config = dict(
    dataset='regions of photos with short descriptions (Visual Genome)',
    image_size=48,
    tokenizer='word',
    encoder_norm='layernorm',
    encoder_activation='swiglu',
    encoder_layer_scale_init=0.01,
    text_encoder_expert_mlp_ratio=0.5,
    residual_init='scaled_by_depth',
    beta2=0.99,
    eps=1e-08,
)
Rows from block 3 of the text encoder, named by matrix and row number. Rows with one number belong to one attention dimension. Each number is 500 + 50 x the weight over the matrix's rms, rounded and kept within 0 to 999. All counts start at 0. Numbers have three digits each.
# v: attention query, key and value (stacked) (text_encoder.blocks.3.attn.qkv.weight, 768x256, the v third), inputs 0-255
# proj: attention output (text_encoder.blocks.3.attn.proj.weight, 256x256, transposed), outputs 0-255
v.130:478524529479492512554471449522493457501478477495474548472457540503484529518471491534527504507502469475508528487523482503502528529497462519432559490491448465560516557516489566517453519510501526499493487420533509455507527545499549553415444525504539511501479558513535491542538492466478527487517465502509566527500466498483514488463478457495555513483600485524566459429485513518443580503541503515477516498525505517525526561510479553526453497440499489551501413461499451510566473558542473455474460488548487495537461510515564502452455511505485441466474416499494473484549444441481489488546542429524472522502476547559474556565517480504558477476490520493498566501476546528462499527515526497451522528489500473489417504521532491520453489481480501426485513519510539527546442539510503
v.131:478540468536489516494495570489504500535464503512490529523465492489559554462470498597518549598518495549540506525516528533506518546463490486488532436497460516515477561553488468493501563480560595545460475520488518422500454431526482484524515491517498492453495506497592515522524523462497514472472542509478513511478504543465525484444551486473471496546618508551522461492528464511502588490616561529528468447557487493482510525575514445477466498459479447527544452471482418574443510571547487408469514495492492491509489495520547468505537497489489470506470514452465588455489478486538541488487567473520566522463500495522453535525579521541522492484506431566487492509501545473509512534516487499508505522546458504417401453483489481475482466562517570486513505537531454558426511497504487
v.132:470485502514476505506594519540488479499553531390541551516561507499532459484442560551472544503529525518475530487510497564485579537420501499524460474418510524480572502554440506509553537525520491535561436499507495448444518478530524557475539551544508495510482465459495502519502477552596518495474546503486505472512498563490546440519484433549460495443499558523444498486522560449531525491542477497550498532469495514499462528502540536472478515494459414503503509526512478479457512485568480448566567518469557411456498478495523458554481533498427525486430463468532474472523495527546514536506509480530561517493471487524488470511429502511567496529501482476493531461515491480489483500459467498561505500503430494455448530455482483458449528511489495516505501510480494483515522550452484
v.133:514423460503474491619494556499487524524457431457501497526572514482580477464525533459533446446444504508451460515519528496505533510549509497511528508566528555542479524507498499463517506524535496526504428508447591426505495469472495478491465487496475420569473552569467508503449462425537531541515552581489481495494484487490479543501529484476537508506518501495489544491479511526522495498524539489473525455532509510487529470549514444502553564496475465539540493481542457532441495417483503496483508483431522459538483533492556594485547486483533539458466492525505510574446505496491496538462486508578529498505529543467478439484515500501566580499484469393512477541516473457504516467496463476598548506534569526479573532477493461594505511552570573489469518516532532426519508508464505
v.134:469508572447496449594496474446528526517498438506480474497484549445501522479455518484529498485444477558483495539520467527554509503440511475516458529464534526511536489477537534454540464415492504561479465490435589457434468502495443501489515493471492550464473453505531536535517478460537484560512431452531489488522463488544483486461531545495563520524557505451490544520469524547563516489623448563559498474458451461500462466486431455432494427503512528504458491510442466520495519504567498450537509485518558455544496459545518506559445477487548522452525498514483526514572543534513544513561518484523499534506493503492483499500485540582469487480512426528491518512473474491467467486461487453448522502471514475438534461438613502531425539499484468502531524502496521521522461514491434
v.135:466530522497513500483508496532490473439499460514471532522517417461470568447504447546479470477514471524508496520510490514534512510510497556538498487556484434502489569554479489424492438509503555438483596505524542476547488560550510491466480460432464483521482523448449449407487501523516479533525556509520452458489511515490508446462491509545529461565500466507560481481601544548508508478458552488461506514544513532493500470571478537529499465469503497482485531498523563513454516491465508482413449509500523500492481513526433545440469546510524552488541473534529545474507473511476533504435489483520457520437499504512498502502507494494483509517477472496485497555519452523480475499479510492410511483462510450506473450503526541461535516447555502504461472475490504503471568505506527
v.136:402395533499481494434467543466499431578521555456495571502560555636560401538497570572382475499522521383474536520493415596464548485553503523469437582480493531524467497583473482558515591487359482451496470378570413537469476444524436596497449493595625530549524515544497407558565449485495492551521479550442585494471518538436697488523440485539529414373613546586492497480497525375402600496638549455540438482454453547445579577537558466505434473525435468458555517449533452469501511468476381509578584503480490513503504485519527498407567457437466517543524451582483516522458453463435546402472455439506515539526458481583462572417622529457548464411500438551533561428588591556495455586540404490571575555428434535509318559506507501485514526562588667615590410523521414481516462485460505
v.137:459533480450437446469521496525464495545425554534476502524524509525453597489529500550495474486516476514527589537498481551533484544548486504508575478480474505505482528457488597478425536544508545522423574507516527509492473467573472495508490457515495523469592517515548442517517539493504507505495526526435544468530468512464511457443469503447416488537548525441474483494554462517532523435600438524521458477447543479438499457536506518548507568542482522531517513445520579595474511516492489499380519464558495545485474499540504460465495547449502485496490521544531536504501541489475501497522488448498511490474494502513462536545547554527607415490531428546467488481557487425485481536519493492502449457589408431519422437466462521475499521510515519470413461494580466555475485555496476
v.138:553635564409449329684592424508542543404557505434468433501436449395438560639386543485662539481530508485414362547488456309543494545416584436596556456480496437426530350518438422529561388358631605777456529623271598506581478487534503311470579506342370582533413388490482736519531507511614388543439517498446560458440518468476310390439491561527447620742381448410484440590490454738469350491410475546396561553482489430581503476386415453467559508548535538499423423529335543685420414513543657533412389505522598472532549491423479525710385554596612389433468575378556619437530580520521497755500451441457479614480431468383515429605452652624590480505489453586395550591462348492440601366424673436372493585446594536426766410511518473571531469479434335387458539528482461454517564685491440
v.139:425509516521485524490459529581526484506470471485507531496487493538455502522467524443393440487494493559503533457579485487517523488493486506478495561537498523562483507500510525516485438491533482427441566417567545550498504471523495517469490522473509543489555566454488405463515501498451511467486508452524553494527525529469518452548537481475530443487578469522528465508521521504486538478452519434461534433530536455539499512494550559566464432499496513523518544529539492493508506523542479429464493505527444540532450509474511481482535529454497541535521447496492513484499474475549503449490481430416516504444511567520477564541547512464504421504512493535482467539499541539571505491498502564486528522500477458470517502558423552459512507485468506500488527512503563533547483474506560
v.140:524635482479484484503469505422528523459483508529520529543433526511484545444534475509518557503546491549513450503490469514521526550438492484488569485454522496534562479479558493484493457489545517501465499534490449510512471447499475533480554465496517504554494457491485543426505555452492491491472484456570466519486489492524504471507485594472563538507509552511460517539462447563491496449555556516470447500569539466506525452492539518544480488482465433501505423456472503532524509531481542553505425459499441466460501490521501497512498514466532532495520480495507523492528518508517498549548506486470435497476449490500504476535521567561509468504480478503480547445495476536515509442499496454412457475424499434500514397517518471502529494489509471579537510416490442490490483487479455
v.141:450430487499486514512470531509497542488547477584436509461524479516520505539526527507548477540535482518517487543479439541572469504467461498436491479518441463484513500548574497592533538534486526554504480555487524475568576448518521547500525451528430538471538479484481530500500507591512552549457502462512519477519516520604459515538454508447523494465632501486466521457476451493528570507576538513525499526553472517483553475431601540434461419444509526514477483520439510477500435479591445445485563476487491486522491464505550501555465460490527497472511500482468500481443503539499534504464489476540469549500516480526495514453535535559520543547515494450508514397493480543494476480459503429487427467364526488553499439516547471513448506560570445608522567520482479491504497522490478
v.142:501457525516486484498484511517463494453494510483457517536461482547479565460494485457477476504530515449523467510541534474482469481487431501541541513459533498465475505511520501521528423529522496492516486506485529452535519450518523500507392394535487489499483512484472458536496527529552501519495515474462489533484478443488479562461516603443480518532539511498477465530488482512516492406571515480484490535473527475516487498509481481471509505507494486514503537449535538498503538485495540485537547456540535444512543539451477516446501521464506519528487471500497513485519428546562497535483575448544452503493505489505525493466503486516535501541518480481446514473484466486491517533461487471483490465484471514554486526483499464503515503547530451548481485456540477447456485477505481
v.143:542458503571472485483507429451525467460494524521475452427528465485445577423521460478518474470444533530410526513535559422514430408593478502511461466550463478492525525432484490457390514578555509510488521479462541506526581511471475422485538558454384347564485470551511530501483473525442499431537515530501274458517488502535345419501607500539595502663478381535455559476527521601398452560329508469423528499494543470574433484530522478477539548371457569488479525544506423470527465524513524554498498474431522570571529593521506419489352501504590513471541559384545544499473546502504492517381433527537553483514528520496568541589453458523431547585432487561531510446506429447494455479461526479518444470660625545466617480462499445518572435540498440504416485438562531541495557463505484
v.144:519484520520549523465531525462565483516506477454538519529510572508499431492414536418479503477454528492486487527498437515481497552579528540476510510465504483521482495510483479625533493450443484504521433462480444488434485508486487611501554470505573509522535468471486497542502446494533454511495484563563552463503426460463523566460476520511505501392534517534485451510523496392475557497560473545507482527495454469535544503503453531516463490590462470485502510496523449472526466540514524525589552497509517509523510459583521528535522468477464476534486491469494412547504475490516446521495526489492497532493489507506480465445545438506495492477479483495501518461599530479541471542531505541518546539444478533511498489515454531451504461481493538520505522525455445532509502438516434
v.145:516416432524491528496474521444541473553486512511587517519541522492521421482555485469448560475483478430486526456462498491459501560580519461468547473404474556516484496501457513533563551539540547507536410508554542519515498435454492530513464546520517532483496462499532481542500421523514496473475457594503515526501502520453505527488469407555542499433503528543500500539561458471498509442564548513490507567485487524516534537497507553475444551549492453512503516527487515457479507453429508510497507501523501454519558464529546505534520496392452448543473502470523450517416548549502496510476595518529498526477450540512460487477576462537468535486508488487509490437457484526473496482502489472496490529514557573476481531443495473503494477503575501521536445521495456544525512495498559
v.146:476564456488542448514566486477538543453495432518543420519523445456518500464502513480553531478514510491457410506424417434486497455573508529519410527444558523513520524482500549502471420402551481574593522542454512517531485515393457495454543502440465526464455410483497590461459488496528503503455524550522546566496508492578500490447522527504543515550334489486448463498479481533468506487450410493484505540466515507524461503483541499484511491483467450504461500561481540589578528482576516512470383481507461379521479504521501521494423438617516554412545513436515537438580491483528470507516519502504420528444497512516487533522478475507515460485466514504473567521517527471468467425451559499504470440460463525559584480537588495535498497535501461475553464513556582442524522503514486
v.147:507476480459513452429456466458545528512525525489478478460436405549477492471404545543468500528464501543527483551507543480535499502439476518449512440523462543469527497496490465445515515550441502575452461635492457511505531448544500480503493500500417442509523535482533518442548574466510536461540495578468462554472507520527475564455544502525369550467565547468529574527520572495579469527513499482603450528557572542399504559521487448475507465498506518449472493496496534482550546483469420483558585435467495511517539443560495499646494524501482525419439464493437508450500554503433519584484508492562480477494469468449500404490511500567582469508541542516484495516491536540511554490525455515590472475537473467552415500465474484466453522504465460429408545490392485482524442597569525
v.148:498519526496481558467456492496516480536514512490466442467479449518496537439500501503496512486478483489453499511461460512527462543521447520487473508488505574526546464510518537521424455445423507494541438500512502516479512488440497518500541502453492533467544509529529466534507406500504523585468494457535432523552474562480476523535506551495511504457536512495475442504512566457442487481465515520516549503562561457479487477489513523500454473475471507487591530480470451523509486524520529515454537486533491465552525445504465461525514465482487520465541455499554513490510470469457513493500419517439516505479501456492494489534518526508568484510461454463550485510532448486528454522483499498558522526533500484549449491514493495508491507541508466497518544434480489551464512492555499
v.149:455449474506484544453488579518483549510542558568530495423552433499470484511449481500469483460465491493564502572501547566517529547505494434497588436514453442532508506478520433557503520534477477558447435503527506495515437429488515539516507462486526488546521526516455481504540507501460524516497450536523521526509462489553485501515451470488451483476608520532475514426497525524628477467504509488532516550554494453476554477541483528489451476518514562452512500526546498459498548485521430412526561510444501517495528394464563470593486467488528478461474473483458448580473505480455550500497495496551532472571467447450462490425494464442532532451515493425540418457483541555477549488493464477436491505503578505520464453548499552471529506472480424477497567578443496530545481487445531
v.150:451550474470477425552490492418513493554480522476529519508467573477527581507493557523563581469522462467429494523529406489464495548414515541530517588509510479487499466468502521451473459484546485525538512484467467443483462478536490492496490475502479511490525515476529522516537429444463428513490486471598497508444469465570470522514491448531524538582432572429460482489483501552508494505575486508500456538503461484527463492469442546546537458532485463556498484474500491508502517513567533536526469516484537406489502516508512553551506453513482501509502510467507519476566478511568496573551500477533501503516505464486538505518540556535525547448491492503471528477518510553508498450467496393522465433485492508393524475466545474532491497592489463502581500497418483471572475529451515
v.151:478535501466554536476515463506499484444475494434433548490500530527454510444581548512527476465516506446483526491555566455552500471542547458497461501491513452510532508489459488482493488515501548471439548495585489517453560509542426468462527424522486421505539592479484486450518494437470537413481496495497473499509505409480498501522481470497523466511515474469501517439530509568473507520480528458491501513403525520508498502482527529507540525430519479559503462554516507567441510512521487476403428467494456522502471501402401472432534576547494542522534487530523559468547465487504516480482464498501559482488535566517520537564492538491477474534497453562477553520482455431560506473488536527507476498521455485540436451504530505489487486457502551363440491523556544493535535514483474
v.152:521546515500507525461543459480531531477421470497530531547467534477500603529531540519500562493560474445418508471515493473470470466553473500574461505460463473498466481508476534436541496437462446417517481467508466486507478524537493504483484539448535457498461477499496512482516489511442493476496475522461462467522512524508533480466513478516558474552442471501553421483541528543448521492473477560434454523498462527528531523468472539535513489486523454550526472483468482532491463554524544543433390520526487479450477573438457507458516493536428511471531501523545480452515386447492537507472466492491478500432486510552497508539527507494505455480471471536439563505505457480480457511494519476505514436478414530458484530493516534447495521505530521527494464486550516517512493515494524
v.153:481462539498480463521499512437528506511574492493564453442507558480525530514500534474514562520427522498468412506501465508446535550480423477541434483453567504488516492531448458513501502445495512549494500525432515482535484474522511515444496526473440495486468507512481537541546465548584480519486506480472478483540491543529511525463452471501453550493451478524459547563454492476416463538505601546549515539508505440518511462457548452452494436510504472536523478514495447502477506511553500502504535485484517476477598532504494501530455438534530496530502504431467465542530539487503457519512483500457440487511569433436500524445459555538454533534572519542506509487483549479481468500441491450519482512415535532462514490379529477572464539563414472593516569537408461448498465474465472
v.154:519478483563519470482561606405518588530506531536518509520585475514519520505526547548503403479496513507603550556497543563578498515497459507513594483523446472496515556527487479560567552590512523529493503526471476505487466505475509433514479549539460481478514473550492442539514521487520554509546466541556503491522542474512548575427530486477458502488561479523495508507495467451545519501556485514492477457534503500481520553508479521462487549507466470479524431552550555475496492475526447472561581456544530509527511499451535542549589547493501502512406467549546539498490517508521525528431483480519575484478506462521464474488475528488572519474510502467522483456545515463527534485575459481558542511529507473439455536484489504443457509503494514546525524544511481562456501529469556
v.155:519447527536480544474526444476459505464536490459542522504563526522495395523501478456490557471530495426505559472506569559523545464573490428522428525515496521518492482513541468507531562596478554428557507533477488576458531529470501501510477489598520525618522478553537443571459460542520511492438536543467495499548497514447522493504470476533518487423399503501462543542490501489499501564523570509453496529477522461510515494496516520514516506478520518454487502478512550461478456497468481477557585469484530494448543538471499440466487551567530524492512547585515509495441522449531508451484533591455499482520500451460461458399457517468549530473477505518573446508501532453520521453492457527531498490533480468473498551465491512483542497510502509499539493516486480463533555433459486
v.156:645552524470541394522580447494491535417518479518570445534434476457440518468494441412567493481443495560403387456472492440613415497475510480481450465488500548434516462476451511518456409504578584611485570515440588454559466517473515394556551475393413491473421467490461578505413502534481496549502467509461406540531387488505354420494577562591567546633304480383455494502497512621408465507382442551487519506486481386503426488470465491472543489430560543546461479528421430506450451505573603511414349538524512486515512497510493505524454499474563446455562515446516530495534558552566473488502484435492494499487535572437591460596369430624490506543468527504417522543514379513483454374475559443442461494562597492435676444474503439505594486543516376435457571552479575502567467592556497
proj.130:453519540477477449502519489485536466514496487451504485523511534474479499456557493525503506516552577511499510480475445449526551501532532499490513488480519495524534505496489486480497614508531505487488458569448501512454504472518509467464477495497474468485532465528459502536551543548453505526505484526450463514453488482404565486559511501482539564492412504483495495514495541476522483491522463515504532518479525514512523495493501500523549476520501479503495489515478487492510517497496470502459472471490489492466474461496495563460488534519483518505517561548490492490459479468525454508496550543497491508460471511459500492494413562541523458523504521501492534486465515506511511503494485485477487507502519518480536510530540488538557495560512506547478538498502511489506514486533497
proj.131:459520511435512439516485502504523479492492484486563537514508557507433476469565497492553524503496510531517499494475430450455581459506503488502524518447511496529543468469489439517514527427538492457474496532473480479487526443514515462499513435461508470474470513499492536497505513538482456530499495399458459518485534490441470467584505557485509551479361483490465482519444496456547490497546474538491551510448484515517481521460524488411509496517485476482483496504504465536509527467525590507454441489480449496484463479456475499521510466536556525544563557493462520500461500461482474504532521504510512513484512515519500502508487482564522490503518516502491528519522476485523489495461508471459502555483485488467618548541478495507505504487507501517495505479484567470496531561493458
proj.132:533533507482533433516489521513489519470468521517495515446520545484491489519539480498483490508461520488545528497486513479500565471487540501512517490497504479503469475534498494484567463468511495454500536544511482469506528470530494495495501500463507491463514510522524540485502489509479500528514482518478444547497505501488486482530560521486519564484460480510432501476465507497542475497503481545500532471467480521536500502500519496423453470515552503451488498517481534513490538455501565524474414506552467557472493498498474493518510481519627535508519531467489520543532479484484433476534505528525504565514547476523498424571511433536540498530505507465420475520518482504468496502470501511518520514517516481479601528495499472490488511497490446458460494470510564513526514570487553
proj.133:460533495463530457498453535539487492514507501475508509493512516515468481533493498468549511493490529528506479480494491521447541496464489496494475517478491526480495543467475472514499478476511457506488498508494491479512515506497482471505500485489540514519463484514526495514462513533536476459482484481494568475489519479507498485538500486494513494490432482501498497533487528466496527499538478498487523585513473508515477537480479468519482570515482476512495498472502484484474506512530542498513454499460493527478504466499555497493492489514531514541538498473487520500490521500523524463491507437522481487561497498463490473490496475492476490480497550496517485527489488496493527501503531514451507536495509509512527534509499485508487507466492514477532513522485515498511492512527452
proj.134:502433501520582570508481468564512496485516502474518541490553538504516473503487487501493540485510652469487445487499537495532509493518500484492488466523469498521462486520458512529500509473471498516549519520541455458509522461520479487521514474520486524502495496505543484587455483521479492526505544525561503533519484489490497491502560536522437459470629481461446517519483524442526465483434482437475499547472492405567495492495522470550508481484519454471463496477510499466487526501489435501514546502482521490478531497475514491485524492467500520487488507561512495501542478506520446452574512555502536479599476501487505464476547496491529509491520467490484471495484483487446465505485507530516472512614513466522470518511513468476496492514424543471551529516432488460478541509436536
proj.135:508438488506493596460538495479496516522531507556525465548484470495508522520497525490511487512507470511504508513538482491516447535509492506521530490509498496521544486515535484515469513541516494517483449454496504519506431530487499518503499507523501483514509489512476471459530482495472517523495502533495541475504490510491543518444449486479460480511538517508548455521545477481481559473555517492481451474513514525464494495509479507501531483488502561541484490508482493540529468509474467479518598477486538485526497490490521525531488492506415481517506471491523464491500510536501555557461491494512472466445491503511529570448532570489478477495503483497546506471478497533549512525529502474522495488477512549470450480484533536498522480484549509543532453473482446477483511423535479
proj.136:546599486374570327477423492507417468588390477483439465480457496455435466487623528479497404505520606544624555500503368512415535413504463504423498505447528483540483549452532471488590355444533521457492545574511450490464431538559596541484513479445591427468489567452523576441521520503466457513523424452513374598522573523485410592552468474463457579533254481506501502461397502486628513471577493593531472431491460594506512429509474550281440427557502438485519508548492521680537449504465519475418378466525426574460341529554448520617505473510643465488578514386528477547528412431487409443557549502511513518422476529529503479623385473623513484438523552447397544637484518508489505531463494475545495479409429466388749441459404501495546508460511361455379449457596689600515502544526507
proj.137:454492512425501484470515472468526496533509486516547500523486493500447499444529528500535491495496394531514511486510425487454517471519496480502522514463541487538545425470542449512446521445535514486434491503448498513505489473490499478499508450486481462449512512485488507503518530511489452565521507410483507499491521509456475487533481530503470554495411507495476468516486464503548485481550479549510506451481518513528502482449537538413533459520507507503491480544472460518539499477480559513499502479471489517523487487464477531560502450546507490547526524468481489471459531478480511539508499497513499487433523530549519542519499530587508462516474487510476537495508492539594459489490513453506470509431524529487550541556476537506519515513608512526468479440490531494488508487470440
proj.138:459243597664482594558647516549578508350690587563547575474566445511565529511392642495480494495479483379297521621474779395581430576507539533516591617594431502505479464619429536454461653661493423579574516423501492501619597366436302481462550552629432546549560339563664478665557506576482625570485602521432565463350456440479750469361551502515442307374902503420377454521592476447398468468471491372484542559382534285680442595415476412641556607497460568563375427496476501245488550361476412547572705602529552359438597437491685590398497454507385484549428512634451515460481622659457637470443293553552540440554460454458479534395777559363561542644558332511619390343483541503446417438579555602561528557710567425614234723510635561515447569437525634569562693501397374321531508460382580
proj.139:473523495485442440484549495456499499534499478480503458522467509488520519447556527513515496519544494511497524513517460477511499525519518500539482498498518502499534505493519487465490594547509518518477493539461512569518481533514545494472493539527483468497503489505489493451569497491480516468492479547519517482458485520492537516497467471488535523501417507504561475522498487512465492518534493506507505476514545548443519461508497503479505465505493498548511483530484490520521475529493502469477487479492504509491445467518482524507485536509474481491528485489485476509456496479523503547478519533498465488447474516481495526481422564476476474508495511537527542479478548535540520502485489454493510472460487534471482463472508490544511481551505503513442477473544468535472495461564504
proj.140:512452513500490576505490478517472491479489479495526511516531490494524511510469505525508519513514484465481486486528534518502470474520521528478540501509485506498482502504483522525471546515477477491503490480510514506497521468496477496511504484534476513516512504507474423545503515508466527486512528508512505513542440514543505467493520529494466461549585500517488499494480497463478491478442496466564499463500485487556480546490521521523504484521527522487486476440519466502514528462507392500499586496501498477511471506492519472474529483463480503490489545517533475492521498500519521471534474511503500503514483519515474483476544512475500525518514480470511472526512493498486476494520512525492475489523501453499434552515505507478504518503531509527538498504439480460492500476464520
proj.141:473499507505541438581478490551458474488478503504516540480498549507449427520471447482504496472476503475468491463457517463511568436512482488480493500517466504515460510530488491503549436467460486439513515510552457440499540459521550548491539428468551512506489515474542469550483496561483531550538515505485467499519538478464504485540548518497527484446545515507448517485435459446530479521515497469482458525494504477523467487531520493472445480499506476469482491486473529516478496481532455513460470497488487459478483488476531506494525495519519514499489525529483494506537493520496458468572508507510526501578503487483521488505473478521511561500527541494477540520540495454474521528486493567518481522558419445537500543517470460493484529461449505484546541536512532486501546588465499
proj.142:535512493462563524506507532509482484501497509529502491451511511509462484532502507479529484520484514494528505473498522513492478458528513493507511523507493486497485488438536481542513477483513484465492518498512530492491518512501504490537486494485510506488498513515503475493526478526504518499518515471484483497509505499523494505497521510483500490508526480500472477489506510479479535501498496481496533464516478487546490517491513503450456509519512491500479514501489493541513524503510491516513494506492507496538511490474527491519487486495503510532499538498468489493516514515488496464497492485518512507507509489506524537525506507504485486495498488477471510490532470490478485499498511536498492500488526512500476579510478521472479487411484483521519532469482534491512525495467474
proj.143:476501451560565680460513522456543560466581494547556500535486566614527496571391512518433555532497446481467454497529563594511435524486480480581463479568529572464523478531552519575433583551461525567450424367522508496505521540445462458536517494567445516507506506513492488430462465459554553463476549505536694411507495483573484454483435544504423357428656523545565509556552516491501547576479478508442510532584542465485499520519474463509537522448503522503519518415566464413488557565548476514588603486464616522574650516491587498478474554489324534575435428589456443503490597516472552617444487485438457504566559493528496579339677490384424445510451437528584439465532516534518532470549499486490481481503628583531348495521554506504409492488494608536599475596430373477466515521457504
proj.144:530562524476542408521501537490503481453466499497450474465519535464489490508558481501490477523484566479538549507472525484504535493505566519507527495507495479499483536459495493468566426498544482466553545602526499504496512487557506497515491494473497510504532509525519518458523495491489516502494449529495397551456502501506501499520555511507558563533437484489480513470498512514496497482505475540508557450509487540507533503499491480474449481483540509485494525508503503503502512489507503493480397540546475544457457490534446502505504501526615525473534535476483520542497443488494445479481526520526504558486476460497481465599431467550542510526514555480426481501509499459470518503483505514491512495506516509478595496494477479517504500479490438503444513499530572537542511512533574
proj.145:504562509500605404523441550529488496479495532522477509457508544485502483517518492504463452515478540454518493512485519503474512465446525513511483498466489526487469544488473524476579471498516494515529514558537483449480517479535497495497510495486533507522504505475537539502473481493498522493477466516501461515464522476518513516522544540484517501519441482505440542453464524480520532505503475521482544507512495590515509489540486473466464530486521500490504508493516486522455492509536521486470396535515468577460489517522505487471513536513600520471501533475461520534505511469485469471505528514482508543528495508468498448570507462507517520499499568461433504546532498510488509469470492532463522529505492490493612492506478486513484509484494434461466507525524563515558515592514547
proj.146:552384552521544716482522461540513508466558542471489548490582465471548547548459500554482533519531592491468457502470572508541453513541508509487529458529461463499442445515441508524456561508488485510552494468508532493521481471471422554539502521500463545498504447567500426571455507517451501514492543570484553513524401520541517497461558485522468494508689513498495541497575555447465482450365485434507486468466476415544512517506500502557540472525495508473473467457498477432501533500451390515565663505482536473501520478506528483465492471457501529481467530571542503480533500540531491471480485457498548492560462474518475476450572581464528488558507433493510419422470503518455459513549488513531488491557598509564392539540545509480534535514458518508582523481366429442476505459464533
proj.147:479513507454465438556471482530518472467503465469553495507450552500417482468510471434545513444455405496510467465475435490417570495478467454447470530472508479493520500477488508528527467377502500444430525536515425462454543481511518517478540459497512511484464489433496530540476468542567485568554488393450475464518591498430474449523519554523513512473406514480474490512442437571525448535532534563446503550476479450467490486470555505467468516491498471442484510542518508470481531478511632559489402514487472455519493491448443465509482481576518515537457507474452545462480454450497457505556516569516504482481510494528494536498432399573497522501567491539486537489552442453510435492516467527485495543599394477536578575554486492481502497525487557489476506537558559476522524526425466
proj.148:502453494497520494491488489506478524509513463561488488478499534513491488483534498489506506526502553472497512508526510504509466480502511482487525483502495521517508495525507489503488528509489501476481522489549479527508497508524511472503475501538531495496516521488504450462511497492529531496501513477539507507488499520464548477470508523477475464498520510502509488521484485489475501511508509507485505491527497497524529478494492512523470496475490494504486535465483506528500515503474471514498515517533508495501486505493521508492523502498446481490495498503505483530536489489490505510517504559529501496489516509504505456490559467542491504513535476493519499542491512540514466478505529508555501500578500478450483474506510507473474502468492517462504470503519492495517533481499583
proj.149:469568496520503331537492500524518473496479513468536482486437524501446468492494456467530486432483444497469463465466459487409545520478501489518445531457490500491496546457485516494573455473484485480481505526516451471480544491507521534457546449482517497532461479436522552514494481544545487499502455434447481452497593475436495468505526537482597485451403518470510491523474421527508467559546540543470507593470521506464459494510525458566458548456500492517481504567507520513449485520563568520467361515491463490472489488485459465487486561553529509506456488493443516506481469480528465484533547550480488477545494482473495507524337428538473535483525544502521588495532456452501497507499453528450529524547411460539569509504445470508520484534470502497489519549553502494520496532500376
proj.150:538442507519543591488461471561485491460525509484503534476567487510530484525456496536498523498497570449462454470500589488528489471494486514497533492525467518511458482536464508517488511472457448485523499486522487467497530441486468511511491483497480514496505506547510449558451512523468523479489544517509491544520471513512489497520594537502479471488628493495435520535499529448495481471418501441531502503458451415574470509491528493549514527495503522464494510458532481475480548498491413513526534519502525506482535525494534466483562498487550529468492521545526515529553490518532486448552482538513535523579502510502468425488603515477536539524506464475478448524503465488432477493513499563545501510584559466546464553499504492455535499492516503485563519513405475454506487523437525
proj.151:493512486495481561483519497462531512537523487545533490547479493493480532485526559491516475538508498546516507517522426489465531529515498488478534530477539521498548457497527472484424551526531539488458455475459507535467456531457515484522486494508477462473506495522475495462520497504482507527530489476499535474488472509470541497508430498475468513526433493535520482496501522481512547469533472510488507459509513575489495488477490525423554471526513521516495494507477438523551509506478524519512556476454474561539508472497519575486472443498417499547530513499523463478463560519513561553448501499484461507437539527523502553474559544529514459475498452510524529512510532530546505491503527470517491498451538526499475529553569531503502507487549517547536492439500448502476493473519502
proj.152:560456505476476643471534518475481525508508521540473505511540458479543502512515550549460493600528514517512558529543510480574463473518522515507566478535509466538514445554532462534483533543515498508512489475481547541514439508479481509529469539502488501465544491568460475477548530493440525522519532565513505517492425526519556524459477479460455549542572479527502483503568542451491552436486492520516505402503485541524520497519467508456529475516504552503515501479465479504547510478451437488522610484522513549521505509527503528501482466485495503487520523505529471512506509541498515507455474462494502491454509517515513503490596576484511472534482474467502411507478525578513495474499491487547507489433604520486469509502554535481544497480568459524506474417445454503495472474534586
proj.153:535473510539539582544495513547465523483514506480503516457527506524528514546467489501495487457475561447501478502518577513533497484504474497499515490524442517515452474508485535530531455507476456527510548464520503472545527488522474486521500512486505558551479526521548487537466496489513492497529532545557503525541485491555425503477561511519485452485641496471468506482511537511505493495432507466489489501485480428553487520509517468516482473494521499465485490437538555453474533487494430500539546509518530476501520528510493470489510497468528517477466495509543511501545455521510470470556469494542530505563485479507509489541548436446520552501513482472490429501507477472436459508495516521531477511568541497527471502489495505462482493474450490455550488506481509477496525499453557
proj.154:497538470463487377525467495520492494505472485538538505491445528495446459497467493486486466474435392519515511476482421491433540449474479472525445537450508498500526471523487481477591432420491501482473515516519475464479525462506537523457538453463537481479471518434529560481469484519517469535532467407483482488516566476478454506534529524526526533487390493535495494471429467520534473526539506578473516521485480573475470495492521488423453538505490486483526518563507504535493523471537631559462353527515461531511452516482475462532497455538538491510520491442436511526487487462455469487529508503498509533476555509527503505588448431566499516499496573510491541540540469487523466496500491485512533519448411500471655519501450493476466526467533470481434484494537590546531507558470447
proj.155:499559454496519391487512540461484549514468525544479472472454509508534502516505526478478469467439443515553545538544502546511502550475505521541468471524512526488478515511564517443552393548504538510496554508469496472541481545519527462460489540468560496516531526458541591438529477426512504513498484528581542534477553512534443562466478464509505499502410501494530477465498518559539523495529497536516448472545533569481501473509462511448434453523526521529506501519481575522493449489529581446481423516541533555498465527498490527606483500490553485516531449417483496513508505491474527533479471536513490514447527506491544494575501439503511475481454543496481490519481512519539558528446553440540490470373486541422566448433465507545432497483581465450430446484570565546485489516527514
proj.156:443368508609537701514533497498565571398634532521548572522571470547602539559379508524464606501476498456436464522521626522608479582477527524565485444586491541480489483514480519498421629591464493497512437413522564503561551505456401442509487547550447539510523448578529439562469499465469562486481585606513670433478424479556631442478521501543472372465770530513510508528587547483477516479444487419476492540526555410520507531467498490659571517490507563542483516421518499342482550482553402514579685505479607441505662508437659492434507525470375540537450493623502467503510621566499609575451434510502521491556514454491493522342663534349468505571457437538588440347511511542491512483501542528485462533547579546597256534532615518516458507537510623529622545561395360405464528471487508